From a checkpoint of a small contrastive audio-text model.
Model: log mel input, encoder arch mobilenet_v2, encoder norm batchnorm, text encoder width 384, text encoder layers 6, text encoder activation gelu_tanh.
Training: adamw at rate 0.00087, 11700 steps.
Rows from block 3 of the text encoder of a small contrastive audio-text model, named by matrix and row number. Rows with one number belong to one neuron. Each number is 128 + 32 x the weight over its row's rms, rounded and kept within 0 to 255. All counts start at 0. Numbers have three digits each.
Before each neuron's rows are labels from the 100 texts, of 14848, where the neuron reaches its highest value: "tokens" is the input token at the peak. Only what is clearly more common there than usual is listed. The data: short read English sentences (LibriTTS-R). In brackets: how many of the 100.
# fc1: MLP up (text_encoder.blocks.3.mlp.fc1.weight, 1536x384), inputs 330-383
# fc2: MLP down (text_encoder.blocks.3.mlp.fc2.weight, 384x1536, transposed), outputs 330-383

tokens: "'" (100)
fc1.212:164112065136132119140150094157119132121136132110138108108144090102160190121144096194139139145161138154179115107071118124158118038194102117187076121128092140106122
fc2.212:071123172093164123127141134197151139103120100195139109161087093119146187128131182153167162123131161111221183106150176146133105207113135106057142160170108105145159

tokens: "i" (94)
fc1.309:124099137110127096163104020098109102073120107148094135158151126092140101097142082147117143119111095124091162075151129124121106154169098138164081135086155122076105
fc2.309:123124168141231135099108127168122116162141102109162110156175055084148076132132088133184110164067163138097113151085144145147112114119120170159140134066129186124158

tokens: "i" (100)
fc1.552:196182143126164130093066115105119139149157124167073145132117113089150187107120114133140157168162153108095128155106054098094146149145170133089094131102125140134103
fc2.552:191143175129167148099084099118122113203167122163152139128142132159140152161090122159167104153139100135115094128106109108160175166109097081125131140124168110123164

tokens: "d" (15); "m" (13); "y" (10); "s" (10)
fc1.136:187189131138121118114083133104091113120130163120151216132171106133119184114107173087162116145114053122200125111137058162195085120110094170128069166117120146101135
fc2.136:112052059112192135144117140115145125082140065130187128121119151113120147145124156106132156156095080143119123151130161100203114130140161130151167079101124137136123

tokens: "n" (15); "d" (10); "m" (8)
fc1.83:189152141202146169101130124158075139112131173082059116142108126110189136152138108088125124150099103133130173140106132135102145171107139168123136132083102114150067
fc2.83:095103139130120175105135084098066143110132133079129101113113165097100106084155093085148095106110109126140159115119087135119143125070072167091136086160081131144118

tokens: "a" (30); "s" (23); "'" (10)
fc1.79:139175108169135180113094151174171163137146082124167129151139090122099122119143108106067084161117106166100135097203173127082100146094134186142120129116064142132175
fc2.79:182094087128171131144092184091185117185149132116196111086103196142073136164056136074115084099093128172153146091169098138147133128173147131093113146124158076146089

tokens: "t" (53); "n" (25); "c" (7)
fc1.541:154162095117096153115148104003179130137078080180116178123127131138069157197091052161105071099065148143079112114134150142181096145136108132085171054146106133148168
fc2.541:152113104123161101139150135070101130118096140100085135143130101062128116099097164094135090173099103120080146091156150072185159132067171102143108166103110034179125

tokens: "m" (79)
fc1.522:130118145118092094124079067161110145113098214092036169157106099134083209111161147108081155143092207128123082153128048154126133153106124145121112113104106144134100
fc2.522:133153103129134085097076096117128092113134100131101071135129100109159109153161096122104080093123156116059180145126174154080099166073137134083185155110141176064109

tokens: "b" (32); "p" (26); "c" (25)
fc1.344:100061152163111066087148144132128192145115139109161158138139106193086147141151169096146098139138153144162055096110125098146127118121096172109161126134140070061112
fc2.344:152121147066152162167092212145164153142106156197082116144159133102144131100129126089170151160150145139095135153158147094100103184138101170082125154179137124108106

tokens: "d" (11); "s" (11)
fc1.140:129118123229124104101043126169104142161158139187118150135126105138145140136171081147178117115121158124091162119102152132143090100120069167137111147130146161094077
fc2.140:058179154126151094124112155103158045123138088102120086088130106103146138163093135142129188156108130088083137129129092161101121098165151115094114112131087205106090

tokens: "a" (38); "c" (21); "o" (20)
fc1.680:124144114096076112122102130094124068080079136101128168152155144110099179164074133142199122141107061126088108097170118110106145127122079183170135139108111147139089
fc2.680:147074157073135095116126050161120158135164126140144142142087106100099091106118105077092040118155132094159136132151167137088112095130137142160133110193132122146166

tokens: "r" (24); "k" (19); "o" (18); "t" (15)
fc1.749:117172148122147165146139135115112082085098146118161160133135150134146194171148164132109151162117148161143138112110163058156133125093159045118104086084164162132114
fc2.749:113100158058118161136130185212098086098077084098099070158149120098100115131080143175082120170124117162092084146139116183090121158100135161100137140117154128136203

tokens: "u" (96)
fc1.767:092184215105118152113101160090069105143164106095088135096116108171125157094130068084158145139192083161104126137133104139136181051176118137132127105162159102099164
fc2.767:151121152119094138144140127137131118152128111147086168143162146117113153138131117175099121154123094107124042125163123157130092211133109137142175109150103139178128

tokens: "i" (60); "a" (38)
fc1.250:147119161150130105109151118111042128139153166056107109142094142114102126169082067125118101160118116140082180085160120140157071115122159077148110125121056177097103
fc2.250:136123169138131161153126154110120227112094090188144163143136118146170136138140127185107174107137170160077152119103089119124099083129111115150151108135148125143113

tokens: "o" (70); "l" (12)
fc1.480:142124151120134108085148148120126129080060185178049175067141128215158094095139106161139163112094140102153131170097076104117154185133103125156102143205103129131110
fc2.480:114148169109135172092080074035102138135082103125126184121093124103109134114120168162146105173097184140148076132126081113117184097116139165111153119229100125129149

tokens: "t" (21); "o" (19); "k" (15); "l" (10)
fc1.405:085140159170097160108103143201156106161145177163154171178179122122157196196098074200146122153205134097134097144122140117127119131111058079124097116138068069157150
fc2.405:158074162134142154106137155124145179079147108152132074159102094142120098143130146099155150152101146136090171125170112117110126123197156117103093175140073125128144

tokens: "w" (37); "o" (26); "l" (15)
fc1.475:183192136139149104144130179116088093133109135158100115135154088113120142116165071116175156136179177157089146186110132141174177133180120177136108087148172120150097
fc2.475:149151160112077085114121173167127143191153149130126159103122138160135101115155153131186103139110140152117117146195144149150147067083157112089071104131116133159132

tokens: "e" (29); "x" (21); "s" (19)
fc1.7:087191144166143147104079148148134151101107111101156089159169123156161154129109140067139105137089065102155081071096009066138107098096130161135127076142161089123135
fc2.7:135111103143158088109135179091127112152192124145174102170125111065194106119138115074115135123155070155084117112159098183113095021123191167151139104087123168151141

tokens: " " (90)
fc1.502:189148120075080119094182163143101152127057135151126126150117141145096183142173069142199113162149159159108108129126152087110120108086168077129174153139124162142082
fc2.502:172159161144135130109179155122127133099157090163120166198166168074147085146125106127086094161112144149091197116118133075099103102141129160151135098092116144134164

tokens: "t" (53); "d" (30); "c" (7)
fc1.246:108183118120074156121155127133140120120075110106134102173199080209107191169103150162116151135136085157171144105199118147140106126087103083140135141131105088203117
fc2.246:088154147106143170159166175101138147184093107122152113118128152111137167138185121141137119135141077122141115136117081169107165138143142086135078157128118105125131

tokens: "b" (82); "n" (11)
fc1.195:145127209210114138190149134132157156171123193116204197124140108163160125058127123134122105149130175140099161138128072161102125170108120114143090133138166086176075
fc2.195:108155135088113150162116160196135097086094121175098121134156119190115140098151116160113093168250095110079105161168105053099141144115141171111180149130129122148064

tokens: "b" (100)
fc1.574:150133102138181146128106077194166172127180115086122136142159119123137178180094135152112097157161167153144089136157111136143075090191168138139201169168153123085157
fc2.574:182085180192108060130139174114148132112112124136104180122098132048113170115125138081099095127130116134142103103116173139140065104128110102124140105126171155086129

tokens: "w" (21); "r" (15); "l" (11); "d" (10)
fc1.631:154121139128096168139117071096168141101119117094151137139121071063168152104155117050112120140033086136149093167138185155155109149167096123139160129092180091169136
fc2.631:149144139139200140157101110204143133071134108144153142119123151092073159112121201161123135174104102191132110116136133098142150053158116102087105110108144133128083

tokens: "b" (32); "d" (16)
fc1.731:112120160112155082113161077203104177176094121141053091112176155117113161121126122112119137126179091137170181123138112133114108141163093135147143108200096142126155
fc2.731:074118125054186115168134151096156113161089060129093097128062124117170134105178089121192147022161062091168038147141149118109113116105118105166082079105093167180101

tokens: "r" (38); "c" (14); "l" (7)
fc1.434:182109150149128108101168158099145108157122127097077130149128093127152124218125127102159134143087148088115109120148109095135137144087123150160136107128126136070161
fc2.434:117132039108046136131113140113087134103148134089111095080107105110109124099107129124128166166139139106128134095093123110109122090103112091090105121206143090074179

tokens: "w" (23); "o" (22); "l" (15)
fc1.728:118159111086048158130121129106131134068080107184107117129136150160148138142126147121179120172139085183133104076196127133117127071171041170158118124090132190067148
fc2.728:091101058196142181149121144149185119173094119132164101115129146133184123109110134114139173135108133134135082140146161143145136122112176138095125081165104173105082

tokens: "'" (59); " " (41)
fc1.239:103140155118103151134120109077121146125130096164125136101096136134131135122158164094122096103161107155098115091143034144077140119090153110106149154162113064147146
fc2.239:171114097133194184130098152097167105079088181108085169102089127109119129141139158081080134099190098109164105141106158133101107156167118110142170124072122117077089

tokens: "d" (33); "g" (27); "n" (19); "m" (17)
fc1.178:085140127132080152167131130117150099125115158158098172108153116156153135136153114161161173184124049143121130142145146150155132142106093096078194135139123207119199
fc2.178:101104101113173128083114164101120149121076131127128183138177110084164133120130115169157126076064074143078117113185134090179079072157096112061173119105098084183114

tokens: "j" (87)
fc1.216:159184096151084114169159159102126173055133135137130151105103131175212146130138096127166117133123043094179150134144123137095148139160091059106146105130124162175071
fc2.216:192145128160075151088113118149130161136094135141156170111131097188179168145058175090073111147121160162119164122149074127132128118118146151134134121094117172135096

tokens: " " (100)
fc1.371:107182132156151067130149124132104138119084142096122116177148070117117139216130160153159133133103101113145147169153130083098162148171145077137182147154077129205126
fc2.371:149090125085105167097147146111164105133138124105119164136131121170153113144104134129093117145143119178151152099117088145150118113170106109101151086182069095147089

tokens: "j" (54); "a" (38)
fc1.381:125140151170121105088126100135134147154118119132126178169102150074074151186118174147170113135124153178085150106155170072155124124167119134066064085110156146160134
fc2.381:098134148171146127093100134156139191076147137129137175158149117149175170154142148121137130089145164121102131141089056087062154122120082141128061142098156105121165

tokens: "s" (66)
fc1.426:134196148145109191107122092076074097124159075157109114149115176099111091130083118129129177184177118142129128133136134095106039069129141111078146102153093187162182
fc2.426:157150130096116129170186132145129142101147124159122114161129129143152132130128142176176116090217099087161109141147156140187076156099151150147207148119114102134118

tokens: "m" (62)
fc1.651:150117111108062192110135162125085116081107172134109195176152125185101175097072120078114137115111165115192080084137137138072171138134089087160140144139138130150135
fc2.651:085125097129127158155118149107144061170164172120155135156156153109208147106136145103098135087100086089132178103132085155131125134139125079117147170093150141131148

tokens: "w" (52); "l" (11)
fc1.172:108130106092070118093134097161163144106107159148107095149131099178136122118169108104103117082117116199157134113098110145126124085135133141103128168069136146185119
fc2.172:134141093121120179109160091141164184154135146148122085095209160130139141114095127139110132177121102132135085090088074136122113134133092162147118144113156159090116

tokens: "u" (21); "o" (16); "l" (15); "m" (11)
fc1.619:182115126120111132162136076116112184083117118173124164118154117118140124100109116171163188128153184089146126088148119074154144152150127148134082124062107151147140
fc2.619:194119143149104114103133130117152150085152070101151185133095146132102130175134075203096112111134129068112154062176166140083046094217128076156103103109130159193131

tokens: " " (43); "o" (13); "<end>" (11)
fc1.30:102135169149111129137167141176136130140124081122147175104179159141069143134169147149116105161152131111066138053109108119162088156080122095110140106186108098152114
fc2.30:059180105170147221049114152092138099109124140132126183195160094093138139089173141127095160141104126116067115153132120094118114110092120146073109154140106116148198

tokens: "h" (100)
fc1.537:206036168153122128137092117121122119117134159093153114142093122124120159166125077082146118132112132145150122108173142070147139184156124112083153139113111089132161
fc2.537:181132112180066119133112142142144114133154142141137191134104061174125140150148120201126154099158083145138106079108078094165126079134101156084098071122194128122121

tokens: "f" (86)
fc1.213:110107130144044060084088146112133110160124104071112131174149112171148131131125106145170108184141117106145105143174123069151152105109108109164140086168122183152126
fc2.213:135131157111094100133111143149108147106140129182098081090137092096068115110145080104117151138120152112151085126135157092153109160126195120159122118100161146086143

tokens: "j" (87)
fc1.719:137141132146082118123145113181117135104137114118112154112063108183159134163148116166098083110081147134109133135140103133177116123162123127083124107073111144166097
fc2.719:099054118121129181115130122083193138093154102129141051133108145127151106130122175088125109137127122075117136131133150189124038148123133120097119121138139177124216

tokens: "m" (96)
fc1.444:160130141143159154129118114097133101124068139138095107181123094112112178142030088148147091125094117186177093150114140092142146120097112198057098116085095145138167
fc2.444:124132113159149139149170112162163122122107093109154066090086115125132122167117093078134193046135151117086119090121130111104120097091169099089132160140139144108154

tokens: "e" (20); "y" (16); "g" (14); "m" (7)
fc1.117:132149125114120123155104145130155071140149147093105101183186183083116123097105172114067144088149110140158080091138120140172155156181057121167086095160153072127135
fc2.117:142173106144151062134120130138083187086142116163146060123133097119105127102120100111168143131134153138123126149173168102169144156168160095153093153120159153094136

tokens: "w" (34); "o" (24); "l" (14)
fc1.3:123103065109118206114063165156095138109097146143126146161111136118167133123103117067084118145147111209127195110124139106141121149111145144136131087126223160159138
fc2.3:093150136147146145166072120096146126148081113146144124080104158107105121090176133110139128173121083146170136190077121150109157153170144193109106143143172147119101

tokens: "o" (35); "a" (16); "c" (9); "d" (8)
fc1.591:155116098174092160123165080137175067130114170090142203170106094117129148144155180118140167121145120163114104185109115139172093135091110155119109146114132194119109
fc2.591:088118184168123109095135140162107119200163138137111156115142148097148149156104121117150075146150074130131157180102124174096090140136138142084108152186192166136147

tokens: "t" (78); "g" (14); "c" (7)
fc1.622:124097190140059135126136112129172150154119136153152094104151073180121112174181061111179120105088180170099050095091163111149156093137120121119091112176140172102102
fc2.622:093125089129179103105100047130160110134184166095130098127141124094115145114136122120125091176065142161102112128089147128064151101131153121107171144146132125135122

tokens: " " (80)
fc1.225:149145107076099151144107148138113022104046120141094195171119107145143147176117138108137133126081148158140078096086171109150131140141169181129127102109126129158185
fc2.225:200126142080150142183110136121140098116084130158142161156149202131131115146114110077094146135111146151122146126138143112114104111116163123104178130177132120120083

tokens: "e" (22); "<end>" (10)
fc1.374:123091105124065119165111130100114185130157153144077165077105102113102138129156098091104127171165114143135110176160124137078140100151127119083139130134160135141133
fc2.374:115130129094156154185154133196171140111094176112142159130117098135155097163045163132101104084114124113106122147113139171126123116142118187222136113111122102141155

tokens: "'" (100)
fc1.13:108137103177110138137119050106145080127123131115101170124123079183138183142120136092074056127162168148089175151100140084122092149103164191132149116114121176148079
fc2.13:133135110144175148142166098109189170182139082128103119113113119074124130153153115097193086086100074091105135096142142128082174128091118121100087139094112124162126

tokens: "o" (36); "l" (9); "<end>" (8)
fc1.362:170114113147137078060124124148142158104186125099105166093166109091103123172147128138079081125134117167107133139147149088197173191098121147107125113127152141119119
fc2.362:130142117136152147152125130155122148172172111130200138107122157152125128077077136204113142111165127133148122146106124147116161119104141111192078134134111124105156

tokens: "d" (30); "o" (18); "g" (13); "m" (13)
fc1.96:143118083135074111136074131095165144102137211162114113105117102167167161147145098082186118117093178102108159154156124058117169104110103111138146095145177104166145
fc2.96:091133108166174078126083130164111120108129147148144148097144089117142109110099140121144147138170187132100123138170138145107109152097169146124125173104180122147067

tokens: "i" (24); "n" (11); "y" (7)
fc1.330:154146172154116167096081072160175111132124121094132148173172103148127141046145145054080151113134053081148104117142041148102127164153079199142133107079182108185135
fc2.330:064153130144120130112114151152104109150140177155155120132141040051155159186082146136112131112193139138098100119097084097089071153168157135187155103055120172125124

tokens: "m" (21); "b" (20); "l" (10)
fc1.333:110179137130155147128102115158112134180161093208146056145202183108132097141130096078082071165094121109106065137132120078127059076102142065135164066104165160127144
fc2.333:140091099101156076071171133143087139131123107116163098149103088133113075140148090158129107109106084163134121116129123102163082110161113124105099124155116187116132

tokens: "l" (39); "o" (35); "w" (9)
fc1.93:128086152148162111086123146161150171160116164113104166124114151191098125105155131113118160156105097090114108116147136150189153117102159062173109069150109163109121
fc2.93:121163095085116110118135164135142127107095160097120118116137116116126150149145202097108154100056081105125149110097124117129165157079110104167100111145155117115148

tokens: "j" (87); "o" (13)
fc1.436:135177123158153090092148099187132109088113098162066146111125164200122160121131110209149111116135114158115106127131141078134104090093124167147131082076228159223135
fc2.436:173139152185058080143117136158105155108150151169162178175117103163159167135095117136132131099145122182114137125095057128145114132167106101127128122086127106160088

tokens: "f" (67); "o" (16)
fc1.233:114152107143082098128117124164064041149088131150155136208152098127156113139071107173129101104114137107086125145127100163126167195159145169129124114137153108129137
fc2.233:168111111090120146092097058073156106205155163129131139159081133119099148138121134108131052194091175103167088126197136162144089103052137110160110129207111114118150

tokens: "e" (75); "u" (25)
fc1.455:155164133096069127129169150104121165091105103153119203132135121160139177154043108130072134104107108192055129135160115068123115143067106155171193134151145146151101
fc2.455:144157102177113124142129113107121109098118155134120160205116119132170165173156142175120120157180112146118143100148121133162145106119107116133166078158159132148095

tokens: "n" (62); "r" (24)
fc1.342:161134112124164169121094143161175111092129143145115118187168116147178104151128154091124186103065135157075132173101079128085143116116150136106084174095133084053118
fc2.342:130093163126104065115103125176130142099183170113079118105113146146104127151126137160146163108000129073151160147143089172108128132119117167167090162162195111134041

tokens: "r" (86)
fc1.162:189124127123121148084105178125155128173100143146182102170153141185126112115141090190084113100138128092094086120106077064130160151138136063131098056094131151119127
fc2.162:189110152159079151119135124151080154147128134133131152139134138138129083105147111150125134054166126080153118175198092015111156114116095145157116175183191131099129

tokens: "o" (24); "l" (20); "w" (11)
fc1.118:172162129143133135149114103100154103090129101115085166156184109172112115150096138124096134070100126128136168122054110091145148121075092146094119163106123104159033
fc2.118:090149108139218104140154066168108149135119084156136115068118158092112159076100162174149099149129153099167074122110136065081120095114090086086113119096079144115132

tokens: "d" (35); "<end>" (8)
fc1.378:128137095163086112162134125111179146128156148141151120137140064112103162196091146129100150126153213157174151144075081141124153113146169131106106068100075161167095
fc2.378:107092143098111149148098144123113060099151121095160080140088141109092085146123151096095168075156107095125126086150163170081148134138152175152118152135119153149128

tokens: "h" (100)
fc1.500:130115156148066090155096221162149112149120123126154100163177145121148157174094119137084158164155186084100094102116141114158155173113112146108096112119124081145121
fc2.500:130115121121081152138080152194142184119078101110113164119081091226163196187137155184106153116148157141136191097147146125183162114094120114112154165094107128132141

tokens: "c" (78); "'" (7)
fc1.39:135107148170104107112079136111146069119160138138098118152131110180119184123166166128073126137136093146107163112155146169159067109129157169055130104091126175167093
fc2.39:112148116118084135091130070097077132120091135141086106118157107142166203161125134161132108094142167177091141127164107082085136131168122135145121081109131136110128

tokens: "w" (29); "l" (16); "o" (15); "d" (9)
fc1.163:127168142123151170118103089133079149097093093164126111108110119147130105116185108210116148108107116095170076141096148090142140153154091118130108088175145134136066
fc2.163:115136161122153158088104094108112090138171056094148156142116154193129138161070113187079112161120172138136156105102125182104112120130106111115145118104079084152123

tokens: "i" (99)
fc1.187:167161112173135145132136095126076157130093145161115090122176085182157129116098107132192150126083123135110132139125119117055165093203179109136165125118160120102096
fc2.187:119143156162116141130140125066093150044151151110090116120109108158151097094160113178133094136154146095123096091088125137158137119183112104117123115169167113110088

tokens: "i" (48); "a" (38); "w" (11)
fc1.1:173154157161110148152146125069140124127137167148146153106161167082067163168134142142086078146091126125112168115180126114085148136051159095103169136106098072121170
fc2.1:120097076142093130169172117137152159097109179122137189099151143111094096148115109145162160089130142122119159118111163111102088075133162164090124150154123207071045

tokens: "l" (52); "o" (37)
fc1.499:106155152134146082076174111131162173175047079172053173121123063097117139137097099101139113111144075133108090154137072108182111124142130144126139108152107118101112
fc2.499:083177096100127159076119166132141125068147125113079146163131110157092130129127046112147125109179087111072126109113071154129123167126107086133151103164155168131152

tokens: "n" (85)
fc1.125:157091141122107183068144110159104097184063181084160153189170143147159134130170135131144129108122139176151148136171143123154161159098154130101066151174153117110140
fc2.125:177173091097146076100106149156088107128159170091038110126153183128153125180141094152106078106116116081156130122114120145132155104117143169141091136077176095102150

tokens: "s" (70); "o" (17)
fc1.617:205125219135131173142111133119094114147152163130129168078123133156139139183095161096092124102138073118119136079117071095093119147128158110122124174127069181098123
fc2.617:142109161083145113118115123067114109103042182152147154125172115197092174158170096073130143074097104134127085150187111082138066116156156112152138133135164140126133

tokens: "f" (29); "h" (15)
fc1.311:124059130170135166119095134150090136124075121170136158078110130107096214085070166125069150102080112110119181114109093071200112090100121109127103142077139138105149
fc2.311:141085097190181137141066122112137099117128121088083112126118142052104171073162163161130122148102148078135157069088135115116119114171138099119144170110212029115127

tokens: "o" (56); "r" (13); "l" (10)
fc1.507:152087162169126158072070105108175130144116109184170173164112197081194114060074182156124125128152123166126119152111084108099097104140202143066128031170085124146151
fc2.507:116166149102111157169101137168090153148165099132168136162147104153100108121137137156185127135061094078135133129151138145087162123121067090117178080195086070123135

tokens: "i" (100)
fc1.688:190107096116083143054185103150104132104123181151101115153111099120123163133102181137082107136113123178116111076154077086097089143091149086084099137103111147120085
fc2.688:182172178165089134135117094131091131083111103172177137138100106185175175144084076099171105158153109196138098135100055136096129136161141145130123136142122112152108

tokens: "d" (16); "g" (10); "b" (7)
fc1.340:145149125133123159179119071100177138103073173157093103098120117125182155060160086091092146112164071111138155158112123098095067128111159072133117109133114138127127
fc2.340:068105131111170082140124131119095184143106146141138123086158162136141159107124092166115150165084119085170086130136116145159173137121139149170175208113080127112078

tokens: "l" (74)
fc1.63:191089112154129174170149122122153162122118091179128096131170135145177141140123115118110124088183155156156145087043170111105097116132149106143091101094147106105134
fc2.63:172114127109155147167144116140101102171127197102159132088101142086174140085131109171146123109111182118193119151178111119111124131094109145148173121123141134154119

tokens: " " (37); "c" (21); "s" (18)
fc1.577:131161109122121094092079107116170100144141132116115106144142159092120089142196136136104146108151089127103141089139089074158108142090139145119138159114117162162080
fc2.577:090081134154133130163142121129128122165171073153153122179122114139059135115101103125108115203092113131131130057146181079126150042190039152143151146169148129161104

tokens: "s" (45); "c" (18); "y" (7)
fc1.122:198130081124056147070125124104139132098146175157062123076184160097083157080140062109098145060206104164194094151098141089116084166135136147145131141066086128140102
fc2.122:156185103123116178134161129109083152144113138140100110072136153098080116101185095110155106161105120165115129091151126113066129181179161152076100080135162094100139

tokens: "o" (19); "w" (16); "l" (12)
fc1.628:118076126144126107135137103158150182189163157161173156160132157178102141121118142063094147147104088162138044065073149093112146163058101106117065141136133104112153
fc2.628:102114096160102144117103107118134112096098109149128067135095159106096138104168161106162134100120090111168107144094137164155135176130132134087119131190135099103122

tokens: "n" (35); "l" (24); "m" (7)
fc1.694:146098121150120121144108111120144116084156145135103189094134106179169124147099093118078148125170141119136161029153118156108092114119114091126163102108178148173098
fc2.694:089065148140119118135133119083134137128120111136077097131168162125123072059136165131148062143107092115088151153141151070162168137151094089150217173163191112152150

tokens: "c" (32); "s" (31); "d" (7)
fc1.696:108153172183110080141135094152157137147160161108112129145142140070134126160155219112146120068115142155119174119104096078144070086095091161094080081117089141094145
fc2.696:152070134123107105140117171141074139101118093197133120113150136149086116128180133088149163050114076167164083113188137107094124153061137145094088176182059076215151

tokens: "j" (87)
fc1.315:189150136116195123154204153131153155122170126123113080127117151108109157127114167064116135209120071171075149165158113149114176078147114050100105140106119074173164
fc2.315:155185122096159123099137193189119133130139080102089118181117105083139108116124135094151201164098173124117125143127091098116132121165080125103126131130159114155105

tokens: "b" (31); "o" (23); "w" (20); "l" (15)
fc1.274:153142175121109125111141157173155166153121153123091110115101123099132124143173144136106088108135084119181110078117115127199126098178090067098114095184167144089141
fc2.274:136139140121106102112093199106150136102154121123136124052107200084114089087118167100125103144092135082118118108105152131085109087128147160157115167153098141094149

tokens: "a" (38); "s" (19)
fc1.17:142140094116115138105084109109153064115112143160092167174183107147137130136138092109068123064137206145125127106112152104145123137181090123134119088113099167174145
fc2.17:087140167097162146090189091135115093174087087113120118096155164126091126097117086102095149160093154110166145181147080152146178176106096114140090151137145096096124

tokens: "b" (35); "m" (16); "g" (11); "d" (8)
fc1.299:129105139160193161120122153165068166098094134112112142094074149113106165099087047178150146116150121098128129121141092163176152152186099067148169098140117123083124
fc2.299:134164086146160133159150115078123135159141119178079139140153114124151174104168085186108206123103140129126170122107160157071111080100032092156127167111083149115123

tokens: "w" (64); "a" (16)
fc1.706:161209166144125191103150150115123109109062096201156117134128055178166151126163074123092147050209113158144074154156120113134095117121163128093162100149105129154150
fc2.706:153181143155172151144111133102144146138118164084088121102171181124141077142179145096151080123174100061169144189105139165172117136128160154150176138123136091180149

tokens: "m" (59); "n" (18)
fc1.618:181168135160131120086137176187142168169139156154125140123101093114134110153082104132117091139182163090139135126185113078131147109118135115133143107157168124099155
fc2.618:105150037107201127165171079168090103129140121092126148100078182116106112149125135089124150147022056142167125166143128131114180163137073131139124128143208158116127

tokens: " " (62); "o" (20); "a" (15)
fc1.313:098172075166131177104070097119123162138085077111147087101083124071059133129066156136195118109093131127066114096089137099149189161104099130153077087156118129131133
fc2.313:157093107140160129128103113133111167107106195119135160148161091124074126067152089108130134133183119107155162132192214141077131100134088124132070105112134105144094

tokens: "b" (100)
fc1.364:147166072149112160127119143093159110209128198159115165178178147141150149145078094141151069128146103123114125123138060113161077136152124073112184041118166150143118
fc2.364:147121098130182146108093165113214130125151124148135088094133156163102138170127123118110133149082143144103088079106092099160147120100173184135130076143106205154133

tokens: "j" (87)
fc1.248:154199137113088125125121116138101106061105161113075129144123133181126107090112111146076110144130100163105154147118105134132131153078149076116120130123104168148134
fc2.248:082119105136192120124155163094135099191129051075122080065079108097151152087172135119188155083137091110099152156105145147113156145134112132114122139120183118094147